A small masked image model, trained from scratch: encoder patch size [8, 8].
Rows from block 2 of the encoder of a small masked image model, named by matrix and row number. Rows with one number belong to one neuron. Each number is 500 + 25 x the weight over its row's rms, rounded and kept within 0 to 999. All counts start at 0. Numbers have three digits each.
Before each neuron's rows are labels from the 100 images, of 14848, where the neuron reaches its highest value: "top examples" is what is common among them. Only what is clearly more common there than usual is listed. The data: photos with spoken descriptions (Open Images, Localized Narratives).
# fc1: MLP up (encoder.blocks.2.mlp.fc1.weight, 384x192), inputs 0-191
# fc2: MLP down (encoder.blocks.2.mlp.fc2.weight, 192x384, transposed), outputs 0-191

top examples: text has "sky"
fc1.44:489529480486526495482486462526483477483447503512496521506500556435520524501500487510522527531535473478497504530511478488522498506555492494465517530473477497550509500496546514490472518490472484465542548497500508490516456514510481471539473478474478510500537497530492503529534536487478534487552487515473507503512475516470491490510557513507489476480507496523446510502479502486476443525516456520476513504552511495520476546501514452464469513476468493495543537536475511490481515458503470493512538478501466464517516477518478523490534502499506476538493469490484475506471521468471469501
fc2.44:512540504484491501546492539477568470468528511507486468502506444520503514502503542487488481501450553508510506466504506557490545472495505508515493527487543508505476528508522456462493479507506504516497460483493521489486500472503507537549530546511504486525522504470494515537511505441511457491475461526504495502449502511494532487479477486471484470532471425511473507503491474497508528489487465518528513510498495497524492493476506512493515446490559491488462526510529479463504468541496508523504504509468496484451515469494479487500481502514509504515546488475533564509531468487496510504

top examples: text has "wall"
fc1.91:440549469542509480517528510509500490528503487532506534489497495509529531497472532511487535497492530505484464495486544467478482525497523498519476479513514478498484503506483517462502523543497469484506466509505486483476524517491497478499490461526498442495532492510437469521501515513488523497535520554476474494477494510544498487470507484494551475468532531472496507443520531509521518528486485560491540473466551479555527463506483487505486499500511500504499505468471540474516472466477467493495491480492510568510549500516513473490475543517498492485533527489511485516511472489436509516
fc2.91:507519490529461552495494501483478469536516509523567531525506439487528533476523480500494572510447516505501534520510489493483515522489512539509494478509516482496427489503496488495500425511479499487541467502493540467506528518529495518513522475535537443449518513492452485494499516510460472515508518508502473436475506519531488525481502491465486441504495508460514518516540508523470507520523505522502502495489496464517528472506496528474464513490508470483467504505519515497496498510531509490510427509509528498503517511472524513514490506484534489499505496452529498477475537504492508501

top examples: text has "wall"; text has "woman"
fc1.223:457559472487508474523525526504510503542545528531477543497453472495531509498492516495473481475477496547462501483488507461475500501492491538514493468500554475538478480515467550516494485513517452498506512527516503479494500510516492417496516477508542470503511434485463473507469531509512503498499497546534463482434547515481480485506513487473540503474524516497527496453507524513533529524487484576509474507483541508526536510487485500497484537519500454511488518494499507494521528467525461491496499500463489522511492472521498495518501495487492469507540495512505463510494507515486508494
fc2.223:494502453521549494501480515489503517534508516514499514498489496498541474480473480544487516507515512546509511478471527457481521528488525554494515450476521519478444523519524540535457506501484487491503518509517508502515467521540550486521488481515524440503505444466492492457531493506479502512476530541505473468456527511480495511521493501496523505503585479501507495475503505500501510490495516533516498496504571521491473516471489485503466516512479400483488496498496456525513478490494494523480503495506522500478478527508485488487502522473488557460482479471497520491473503524491511454

top examples: text has "woman"
fc1.103:445516464485484501495465502484534466486521447516499485444537525485470486533522473480510470495441475499502494481468504491473522510497473497526489511476497509518483559482446472488507498510510486488512446503504477467544448496524462490534532488506498524537486501484491507505497519539492529545539513518527504485506547490526491494506497420507550520442474485523508495502523512500482471481497495506500508525488528526477538526533510449515500513472517514509518526521485517506550489539510544520512511501526479494476485478506498518499499520522511478512478450508516518418499518519504508483
fc2.103:516456522470510494475483485497501480512480536527490508514523499525513496500498520549466502494467495520486496493475449514498479523505536494523514504510511462538544508474504509507528526511466553499469451559484542494482524479497494478460477507461529488525463510511518508478499531495519529500484531443535486495555526481516524546493499499497515503507482450498551471508454479479471498511526493522495470505477485523483488506534530476550489512467523474477572553532509449476445526545484483491482488505486480465531495473495489483508471518499474528482485498494524507502523530494473486472

top examples: text has "wearing"
fc1.299:549511554487501467536470498511508553502475489504478514494526502483507484498483473509528507504524509519497502501482517463468471491483528499473508453501491513516520499449474478467536516493520527454452534498479520483518511537511509502500446525471509442494521427560500512516512498490509519479503471482506496498530522539535491529512513465510519498477509478478465498520466542501463480477515472470496476527514502514517511520546519543503516500503512468534526503492519478490480477497465470508517473554492519509510535511439561493474484485475497510514520450516507543491513473526524449476
fc2.299:523511459529485553504433515443482488487515518510505482517517501501506516492484510508460542476481490511492512546522495480497504503504527511526562497528516500483481442486506559506548469508485496528468488495461483465506511489508489480502559503501537478483482529495475544482490484552480513469496514470536521483480516520509512492493455483489486492477486497521500510512519496497495487525501455497491454503461511485519565494527476501521499495508474527515532476550519484519520499492469497528459511506499519489479448498486543491514517506460476500541506511512506484506451482516564439451

top examples: text has "sky"; text has "trees"; text has "buildings"
fc1.285:487534539498451495498457514502508472542480469516499484471502515467492538532548492532483488469502506499470529550501505471488493446517510543472512496468513499561505514481523473494504467490472521493502486500510469498466528445499465510466479525469515510500503522502524468482545533535450505492503490505497478493492466535458502515488523540482546471510510473501473535513523512485493506466509472523504516499480498522534482546491480514526485510533506498458527591468457463540473491486494516499538499479510452502492500493447492493477518521486467502494520493506503537526483509545500504483
fc2.285:478479504501458496534508543539473461488472491494485457500462530546513507526516463484523501511524497491521504549523497463470504484497487496480469506499465510524522478493513512527533536518523506464480448513524472538506534465480490499506526470502518476459495519510498455463513502453457511508457497503497522543501489564459489521493498458502508468508518509490470499552468553505515525509513535498524508553482461532503508512495520476540441457502479493515505521464478515480482469517530489526504476491495494556473491493466520524509492512476457493521543518487485497533521487495527524486

top examples: text has "wall"
fc1.46:497478469482557504534518480501471478471510542487557539513520452486504462479531538482534480509469472471512517510487499525506479536498524525466457503512547491513522491500502506477499529545514526529511519505492500495487477494495453533493515509461502538476496462476533483499491504563487492503503532481487540530488514542510499516434494488479503494473465534497523528479479480505491515548524497467472493455533455484527510505499498469508463558493491539492515505488501499530503509457468435511502526494487454468505503449495480511526489550518502489515499499525500520458490486503481524483
fc2.46:588475481489523465501478527497513486482488518497480489499480497530524501485474509531513463489502545521493543477464492477532493513541501495499506501507426521500476497463483516479509456522483511506485548530518533517449513494465546494514474448517434493508455539526495554469519515531509521497513482473467505523510484498490487508512517515489504494509504495518506497524521495525506492519430491490506503466515494475498512517485452475487463530503489449531508525459475478481509488492494509578487499470511483487534504508496475509479536555545515527528492459516513527506502498490509503474

top examples: text has "sky"; text has "buildings"
fc1.283:474505483515466485536454489494492513534465482460488507477536500511474532510529525467467498508501463442517479543509481503501475486476533502499557468452485507481478554530512498537482510471518519457513502470480503504534516493476517518498489517510488492525466493517478494512505483477501528481490513558486454468510503513519505517500504499519468479513547454486455501507515501524498527452517472470529505544497526500528503543529510495460492502492500487486480523480447515496486488495476533453550508488543503489518502484540507487522516532542504498577504504474536538467493519501474506451
fc2.283:528470522526493502559480519503518496513549454464497496470516505467476506517520539505519516506469473447513502543518483521510516524510495538496484501448457522502489521498509508577462497456530520478563493509474494485514490500490514518482507534504504468520504547523486491521530491452514517474478493494512495478507489513523456489486489467503494496525517510477437512516505434471507509503528497484472492532491518486485500510485529494518528491478435484438477478521481512514464475473507521478492468470514506511511475511512493494538527483494536495555514522449522513458510508521513545490

top examples: text has "sky"
fc1.172:492537548506444514484525494523474461525538523500504466518498506491516496501502504516545474490482485524483473518534479503518510518510521472483535513511515492520524526570503491504543516494498574502524505458482494489468501498500542484507511495515537473471536537433509492492534520480504512498488482529479488503466486503508456452545505505448514486481486493506481486479481454513506502514509439492460509488482494494495475537473509502532491490499478528479474524504507461475462499520466520559483536507489499517528502488569525498508528533490470480470512454468491507535473526513484459491
fc2.172:492540496518495488497502533467472477469520504525482501510469525530534472482472502507530455467487465555540506540501498460481523468499546504509485501524499506505551496531471468498475491507507518444491495527506496540464529498469528501547536495506519475490451511466525528493521516493502544502461472518500461519523515490504463526503542494472506487450486536557516512503503549523557513517483448505496504494510475532460517509507484510551495485496483472523445498512526460516464503459472521538484490500474495508499535496529490468506494501484483464460491472499476500507481483533519515494

top examples: text has "wall"
fc1.347:519473564513504536517518527520491493505556519508476432459515516509517459459504549504463474495492501502495504530479512498515496480509485530525509485476511524524498515520516451509481465500494506497522456466484444529520507516494475478528489500446515464511497456484490519536489517483483516475487486458557473515497487529531484505468477549498474529492494501491506515510474504475507505530531473547507550479447501548535504489513467488492472477543533487484484558495507526484502508477479541503522482524502477509507509460498493473523496526497512525478516473468486488471466521535538541501
fc2.347:525496434516471480514514497544510479461496497505533528544517537493490484480461488507537490480482557543527460506513505523492508465486482489494469481490525504455518515484495508507527523535491443476502473500485430460503491512516523531547485499461501485508484521486470512536509501521506504496519518501493502512489447511509520541492476445522457540514516497501543495497495528508558454456515500534484492530504487563483496496510476513476495540515456497514535509503477498529488507504487484522492486501554482499528516522480553502482506497480498483517501490509470474471451451462489508516

top examples: text has "sky"; text has "trees"
fc1.328:472477461527526502468491546478504492501532478489468527479490514518510504510517496494550487489506526501493502537484502500504526487529481476479546484527505483525456477497499484510458497467512472490514514534495494499510510499480493535489455525445485477454494452524511488523524476495524509469483542474476438503477468467481507485493515507483510551484532508513476511519503470498549534529467524491482466525479548539495547522483554467537488509515513507483468489471492461504542498510518453530472475501529507545460485502507474509498473531498539508496470519444497543495509510548510543501
fc2.328:480497505495497495498500432498513478471492470502502507488466517454521492497452521486566519520514500470489476490519457447515535533478473485484509515502505497485503538501552495534518498501529513452513499491499462475516478501524478475496481460515519521484487513505535474468489495471497510476517506457500515464511520480474516467509488495559498503473565518490506503540493462510548491484525492489512541540508522480468539501454493541496530492501515476543491493538545476493479512459486507505487516480537523502488506467541512500549571476491450523492500522514501520495489497446506509540

top examples: text has "wall"
fc1.236:474501508486498505515553488479465501518536516509489504486502464506521518511531467486505493506488530480507530500516488454499490530463513485520488496522519499505460489499502523482513458540530474497499501489516490446489509501538482466497494480569512493490536536477471466478450494522509564512454469539500483470517544509527479493530492542435540473458493515514510530480487507504477573553487465499507488478498538485526541492524500479454483536493512470514508498519516495486440518490495491498511451486470514536487508478520471497504536529502537475522535489486506480464498486490474500536
fc2.236:528544506497511510516544496455464485527499560464509504528503467486474521530500455508485506486447523491485473498501519522486481524518560515492482497538511470505481463480514499489474451512487483504492496494477474470495465509527535490495505481539527480466500537510501436473507509488554535500476496554519457508528494484549536503476521503455506478484493543497521522492487492511423534507493484513514459482536474499497518519495489515486475460495532502529461488494487515475476509495517502493528482503528524484558500452495488526496516488504520505488500541571478504515476521484474493525

top examples: text has "man"
fc1.82:479506535499569475506491469488500454542492474490520453512532488499485504484516482499503505536481491505478541493507472545481536521467466527537493531477499470504516484489491571485471575483530473493487462507505500491502473484482493525484509504509496534523508488514510499506479526501480527541514466509517527508500487507518470469536521480453518513490509505491488477524476528524476476496459455522473497495507476524527509542520532458533493528477504507475557519491516483513514494539533528481521490491523481461462457503504448519497447520517519447516530486511486490500546504469501485451
fc2.82:545491500478517456488489500489534479427491486498516495542497463552491521492487552562454466507452531534517494482499470448492453532516490516516477491497502530532525479506493483468527492511468508474487516532443537530488490467518528470447490516459491482527511495476491474446510505507530472495475491493511489484529538514508522538478503511469529521487495507491521514496502489516497480498538496505506490497469513498477496488511507514498508471471544477499480512523489495503483492560531456546482512503535468498465529522474521483513526513499524507497488528464521524478513553551467493520

top examples: text has "sky"; text has "trees"; text has "grass"; text has "buildings"
fc1.33:484484466520498470516501511485516473515490501464478468497474502498499472547562469552530492528471502510478504567494450496474520507523493510461528529517488503539491486507510523514436509499481455470518520493522501516497488543459487509487461529494469516479471501468465519490533543467480478475477514467483476504496484513459510481469539474484541514511542510513475474481513475482528505504516522488518467517502518530531492536444495455527513524518518512501492533497491481470495446504513491526505496466482483522518504473524478467494513519498492468501538473471550566522520515538507525498
fc2.33:493493469513505466532449508500525439501498508493510493518487521444494494484538488514491468524489479526480511518492485470489554463505459521492512510517492502531491467496538530555494512517515505444545472506522496512437509498455524483511497515499506528515515490546476475469545505456475510505478475467527471514532524466468543486482512497493509512462489525495448511541484494487496533520473498492515471499509527511489507486478524492521463498499511525541467500555558471510507487482527512480494467438495527525491544467514490467491554480486483538502483548501502516498501516517516525483

top examples: text has "white"
fc1.57:515485522472521537502510551503446502458483475482571461510520453516500520501558522558474484518493491522484477485479515487516521461484459494499507456504501544497492483485507491542518504480510501541494506509497482457484495502521484536469522529470543498504477479495486553516511491510493458465521479519467542518483499511492488508502510541508506533475473516503534525525497482504488511466519478460482455513548507477413514526536479494486519506495480512517539520442506521464500499505501539524523490471506479521485514521515506479515506476490521441494479480495522524481479479480500530476
fc2.57:545488469502494501514504504487497524519501442510480477448476501520447483488471457503502508469505486483507517526495533484500533442497501482509512519499471515471459481518527535463542524483513516516501524478548526506478512510499505520497494482495537520471500507482505466472498525496525479476463481505524495494493511518469479516541498527472472491520474502510525471505506477451501509494490510507496469460513517532532561494495533505443496545509531493466511519498519435504510492506569532506453483517536508480498531510489454498529524472498523531510514430504547500516443527525538500515