From a checkpoint of a small masked image model: 64-pixel images, encoder activation relu.
Rows from block 3 of the encoder of a small masked image model, named by matrix and row number. Rows with one number belong to one neuron. Each number is 128 + 32 x the weight over its row's rms, rounded and kept within 0 to 255. All counts start at 0. Numbers have three digits each.
After each neuron's rows are labels from the 100 images, of 14848, where the neuron reaches its highest value: "peak at" is the part of the image that holds the peak. Only what is clearly more common there than usual is listed. The data: photos with spoken descriptions (Open Images, Localized Narratives). In brackets: how many of the 100, against the usual share in percent.
# fc1: MLP up (encoder.blocks.3.mlp.fc1.weight, 384x192), inputs 0-63
# fc2: MLP down (encoder.blocks.3.mlp.fc2.weight, 192x384, transposed), outputs 0-63

fc1.11:086169162098119161094145077138126186152147138073138078123139140095110162129208093108142104157138129168135125176089119157119122155091144158103175153086142091076099098089136121148140107086121057
fc2.11:135100113136073088117129151152132139143178062072151124116129065115163081155134125089075118168120102151145188140089110131137157149124133161125151150100141153156145133124114124139166163075084144
peak at: top left (37 vs 14.1)

fc1.203:105112144131122112140118101095176107090186147165126087150111089139146150167105069171084106131102038128105155152140150134149148121132076157142104154128140199143115128167163109125144114180159103
fc2.203:069135067133137091132188127121039100093120148103091123052186144109157136112102165126130151172089129078089135120121134104107140094124111120135139125160100088114211164098141152090134187105150119
peak at: top right (45 vs 14.1); middle right (35 vs 9.4)

fc1.54:105133147127116138144176137160153096132184126118131120104104141100124083163128077106055141120160091191096181111125129112082120122161102101122158114132149093084109106081165118137082108096174130
fc2.54:196139123079121047129152122159156119173131088160153093127082157139138078185133123200135133170148121194096093162136174157146095082127111125101102108119060135090136132053103127105139151082196127
peak at: bottom left (39 vs 14.1)

fc1.6:141112129119129176100143125135113095154153092092123118093171120183133091136167148135096102135153145151137186101119145124120197096168088117129176083098088067122152131147126170098141087105187082
fc2.6:146146086171168089128109196147105115125154117136122169099073083106151093097140176098121170130142145192083067136118118130143088078143122147121163118142038107142167133117145126129109136151135156
peak at: top centre (29 vs 9.4)

fc1.239:151134192094122118158107152101095211098094140119102144151137138131118096121135093136144182102133110138133176163079081087101160142137127161130151093157169054122097130119150154127168153100118168
fc2.239:123097140149114156144101181090107135137109169151171170130175135118074111149130117171130167122107128112134084187088134069106131115097120137134176096126197140124097133148122122136157092121136162
peak at: top centre (43 vs 9.4)

fc1.213:147121139118137160139064162098154050126178092132145144139086117150155096126070110177085152157131129130093103054078170111104166097141092116030148180103122164140160136137159178107142104104164169
fc2.213:041142102135137139080140141143062146125117174133080114062104130075172129137119158064112141159118122104143149137094090160157118140088079146148137140218103064137144140108116157073148160141201067
peak at: bottom right (68 vs 14.1)

fc1.322:092142143171162103080145160125106153131136107110170182086136166131123104117130118120138163096175118072060164176101147106126089093161105073146110126108118106151121202159088135125134144149137139
fc2.322:146138206110123152137106114139200130127152105140155096091099134122092158136144074123128100092092203139103189128090125143107090170141085085152106114072126118159106177154094085111165070136159160
peak at: middle left (39 vs 9.4); centre (34 vs 6.2)

fc1.308:158139147122173147155082105143145120120125115081103105113159114076145130119134105119117151109171116121182182148091091103146075130131175097120126103103119134157091100076152156101187141123172183
fc2.308:116166095122151159159146167077106113104146133124147124125140132116112126153113114172119182072123121136113140169180130085150174129155124054095136158120125125162112118093103148128162069123114187
peak at: top centre (27 vs 9.4)

fc1.275:101145103126135139100122156103094112174183169095138182081127137081084127113132119114156115146099144126157078162118185180167128161134166139152098114146110111186102208149144179144097109127149104
fc2.275:135128173105092129166131165091103156217136129074123159159198095119089186096112066105085106155136085145157126147124149114143101176128163158137152132113137109180136121198145143115154144067103109
peak at: middle right (25 vs 9.4)

fc1.210:140146141116102226113134104108124144161137186151103128123202115154049149068170116114077146107148171168156131130093121090119161101161109140177097101121127202079141141144135160119144162103138147
fc2.210:133107128199125089138107136144164095099131086143130113185049086030195126149107138130151107153108087119093111104174122110147071129124184126088117146164098070160109132149186077145121149119135084
peak at: top left (38 vs 14.1)

fc1.234:121129161138145119150131089181175083121132142119082102144141106179080116069173154108120101154129078156123112073121095160171098133131166123131146130135037177108154119114135123127162144165122125
fc2.234:082128137106125119181107082116095169110136206122161107085185099128167117157172170120126069139147142156134121138079099108125129123151175119180193137109177147189120108128129137178059167107130141
peak at: top left (34 vs 14.1); top centre (31 vs 9.4)

fc1.259:124120158093146084191181097136180074122143122132099135169130089150086088091119124142167071135046146106156087107092076135105094139130131082133146109121120175140169138150123158105166169137153140
fc2.259:146099109054082156153155063099141081075144177137137142163180103142098139139083127117172127137099092136145152186133137101105094095090172095118071128125111131134172135146153120110110140161151094
peak at: top left (33 vs 14.1)

fc1.368:126130161123149112167130119136115109153129155156093118134190087121193113113129163084126084109165150140117137207089138094147121134158134099135127110143172112142108141088107172184102078094140128
fc2.368:094156122152168104097115091148091162138108100126128111099154117157129098077195135113145144154181165164150113075130144084105164124074162145097123117087158102090069148116140096150126140138140131
peak at: top right (39 vs 14.1)

fc1.27:132119139171082101072107100180049142118098137141138117201181143112115055151121141085161113140190122129141099074120131148183176158117170136137113150098084092135147084194120108066104105177119105
fc2.27:185145173121144125073154088144121123162153114187094090096117117139116076170133076124124120119144085109110138115113167157107185054102151121157131122101082128136157137155133144139103134205058102
peak at: top left (43 vs 14.1)

fc1.235:059152183093095135069147102141100101133080095120163102155144166138108099142150202140151087139170152145122089137115091111162088185164128142128178143063144130099104122136178169147132156108113147
fc2.235:080155173173198120168161095121110140133096160119145058153136110182179057116107189121068127141140098152071106154171184141099112104123126183175194166142138144140137090192111116102070171188128140
peak at: bottom right (40 vs 14.1)

fc1.43:099165164167152133126145128159138113167148158150111187167122060108173187159099112156107172162126185145100087099122110088085133156091119129200089081128131098117122117146112144047119125162164055
fc2.43:119164115145111148130159147149157083122141129133138103167141101125141093117151097164141190127072061104081155127136137143136137095060143166166111108135195142095096120128100126115073055165079085
peak at: top right (40 vs 14.1); middle right (35 vs 9.4)

fc1.381:083164154186123091154142122126107164101134122131138164058098192167160108156124101011144105158129080098132039133141163103100146086111151116095134139187061124104161129153098225153142118097114178
fc2.381:133079145143092144166112086126167142147196123151123109144066153138112127068144110139096113115136103158133156118137084208077138119054175098090172125121104101106120064126103148105139123164107147
peak at: bottom left (35 vs 14.1); bottom centre (30 vs 9.4)

fc1.4:071134172188145096123162142182123161100115073150116129097139176073193105162132072135162073074203079084134168207106143114122174107169138099110099150071124096129137135138138125145128074101113125
fc2.4:192173098128184125110110131069142120115088191113133145138158119098106157173171184110098171162117130159114084117107115107123102158159125113176131098144174116108080118170167138133126196112155064
peak at: middle left (44 vs 9.4); centre (25 vs 6.2)

fc1.121:148116091169153057164110126089125117101171172142215139179167103137198103177172142135096096150137194131148153110079117091127118154116086103115127093121102161082121163164149115121075167098145057
fc2.121:102081100113114126085090089069164118175144161108161086085150136126126121167173174188115127088139159161161109148045126145076192149091111146125128130125130147089161157153102127160141187149091142
peak at: top centre (30 vs 9.4)

fc1.278:109140134199172111106125136131088148151102117131161163083128162118119107090111136107146149134165097082086178136120133115106099122123102088130145133122093095148142194118073124126153136104150159
fc2.278:163100178115142148104102151118193124125168141130162097075116124140100164154144120157093112091105212128092171144107141097115077206149113091151120135082131113169065183195086089093156090111177105
peak at: middle right (69 vs 9.4)

fc1.31:073141201120122141100117127133119114126134125130124155145222133156109170079159121135157067135117133162158096163133102103155166100082137137175132099123101146144083115159084152176143178117156103
fc2.31:204082126096139143125112155080152134110113139146107135116139113104111155117165093119102095094142138092146144136108066085093172127145233142140144174135071084099102103140154165099199096170055116
peak at: bottom left (56 vs 14.1)

fc1.13:053184139180146116133085107078090066141089137091159169101133127159127109127101136045130059111143097069101118151127117108128158127133124079135113096100117150109111143142116165115158096124146168
fc2.13:124110134160140143108096048076161132170140183123140168139049136139092092120109112184098121111139136117126150113091112113075139129147165113137091115080126152105154098133072133138150182161122197
peak at: middle left (44 vs 9.4); centre (30 vs 6.2)

fc1.202:120123106118168155145154125093093122182128133132139085061119143150155100112110097170117121118094130143114137101086189115144135113137106135120130148120081165106105106175138084078089128128103121
fc2.202:147112156113071062172183174093160142088076124099114152166143097168140130111149159107129110105177093126169126193110098147174143115104138073134116136089162084125164217089091100126187128116148196
peak at: middle left (57 vs 9.4)

fc1.64:174134129149128073105121082183106148125151157208062149168174110134149148130167120116129107167157109097157074097072110138137118114083138108099125142101091159166140154130141053094121195079135109
fc2.64:126148147123112134117158086130175122116124120122123131170148142128124114146164109119139124159123084095125116129158126140134178130083097112192106130160157176096155117148127157113094103144099137
peak at: top centre (37 vs 9.4)

fc1.117:131146061150086107126096192086064137123121127112135157121117094163136154100118202097123124068174080175141117139107072113151144156106133104141143099122154099140161089161099171199131174128160108
fc2.117:105158105102235155156134120075192093143118078163143133113116146090073128143169075151089180140105145118100099116153166105149106141119094132125114097175108156123077136112120110122093036089187164
peak at: bottom left (41 vs 14.1)

fc1.279:182136058078200132180118130145139164136109134114143156113107157125102153124141180160037109178087118136113142067157185086138124071147150163158078093141116160126136152115106119120128084127144142
fc2.279:096127137127078187073155077097157119138139081095144169125128124142078135120101141098122162093156168145187182172217147148186074178174118149119131148155168141166159116109182119147104124083149171
peak at: bottom right (35 vs 14.1)

fc1.240:131103163169121140126097133177151129086081135141056155099099146152115108141113109110145104158145085115132085171111115111171062085122126103087118124129121135158108145149142132187065136164119113
fc2.240:108078109062094103153143163128138121100158105099144099197151126078107190142119143117116107114121113146141125162134113101113089148124127060132133114084169137110136104103093123118176127042087125
peak at: bottom left (57 vs 14.1); bottom centre (28 vs 9.4)

fc1.344:151095110069176128110121140165111086102167096109188072109110096159044069141113135089132127105075109114140101154128165207092161141129109069111107105109161156135153099123169084172100157115137162
fc2.344:152131123106106122099133113199169071135142138161137173151148123153046074050114096133113125101091117174134114181193112130130152080146076126152136151188069117089135125173066161121102118182134116
peak at: bottom left (60 vs 14.1)

fc1.124:137117124135115144087170137148185098166171123113181113165095114156112140142123110155072167128137124161112169139137157110190114097098083108052108126120152201166116163130108134159146165089156140
fc2.124:058083120156166150138136131128121123152139147125091130021167158118131114154087175092172125174141163161124135067151096131086095184119094110163168134145147100090182102093148179069101181137109149
peak at: top right (62 vs 14.1)

fc1.155:164194153055098106130135119189145098085215105129139137142175115190076134086081075128166122133153175103103103132144116129097114163134133113165146214088131156095143114109101125107112155146136104
fc2.155:120118119153101197120126094129115106183178152102137181162136073153062154118100129169139195073120092096147116177195152151141157061114102143139103091126125113126181099216120128080128119114138114
peak at: bottom left (38 vs 14.1)

fc1.290:121191174113140122094088165135160139132118082146173164193096128151121182110140153152084152106132166142040143093113118124108095094137105091058131100120105165152147105161163130144100040158112157
fc2.290:112170106140138090108164114174097163122051149090103176138145130097101106139110186112167085095105199153128159151157087165095098141078119094171153084164127109127156085062114150123086135115098115
peak at: bottom centre (60 vs 9.4); top centre (31 vs 9.4)

fc1.339:092225076098130137122123112156096175127157186157144151127102159106203108141167139139105151092132088143136149106132147037049110124157133156111136115119191111106112142123090160131144118089047110
fc2.339:151075139181174138131125186156108123081133137160162132086112107121193066151198109185138155102123139083103117156072079084163099106166059120133231081075126144116124155116141161167153133109114142
peak at: middle right (31 vs 9.4)

fc1.293:108139146153156142137122087107092128147112120170089139106155128185159115084098137131185069132120171164172075111133105151171107160125118152172167153108088173140114107157144059122168161150079105
fc2.293:140165088099026109126083191127152120166118070102063121143118073139172131061164131146119108131127126176117106190163154119126189144150183110160136107166142093128070096139059163132230120154127153
peak at: middle right (35 vs 9.4)

fc1.379:119150141128140104107188036202142170119142125121095174119163117086168100139121059129116110129146121134160124131144135098133114198159135067142103121125126142163096143131138116152111097099141101
fc2.379:158120104148142149133130121124080205141122141142118083122158153142109093090120134137095143084137167096143090117112161095100112062164158137111137150149123075103073118189143156185135119109054109
peak at: middle right (30 vs 9.4)

fc1.277:114074140112149136148097108150115122076093142142056155188179048161129133098187160147114106125168080101136063167043140184145111090094151091129151107077145116136141159076142126121143128078163160
fc2.277:170105143160160135162123110166128194102141172190127110082113101136174050099126124110145133132200110129118088170079134117138111138096155163147097159131145102093137124123119131168124101125138131
peak at: top centre (33 vs 9.4)

fc1.148:174096102116143090095118129107056109157141152119147136146160117176205065187112113134224190121135079135170119120126117150148121110131146138113192168117139156178114126123066104160113099145042081
fc2.148:106114165155148123099170078171109096132150158092170123154138149063094115139138101118117099113196133145164131093111097056087130134152112098118144108093107147065119122229131169155126117106151116
peak at: top left (43 vs 14.1)

fc1.375:081111118079130111137100100149128079111091082202142171135123186174130123125152107165086069077053135181186090113145099181112080101119113129189134164144150118184145136126096098081179170090139153
fc2.375:168118069089088091111130154157168108158122102135106118149143134176136150072115130141087085130129112183125177149162128086068149103104181113110120135145161108139129092139109136090208126130103128
peak at: top centre (33 vs 9.4)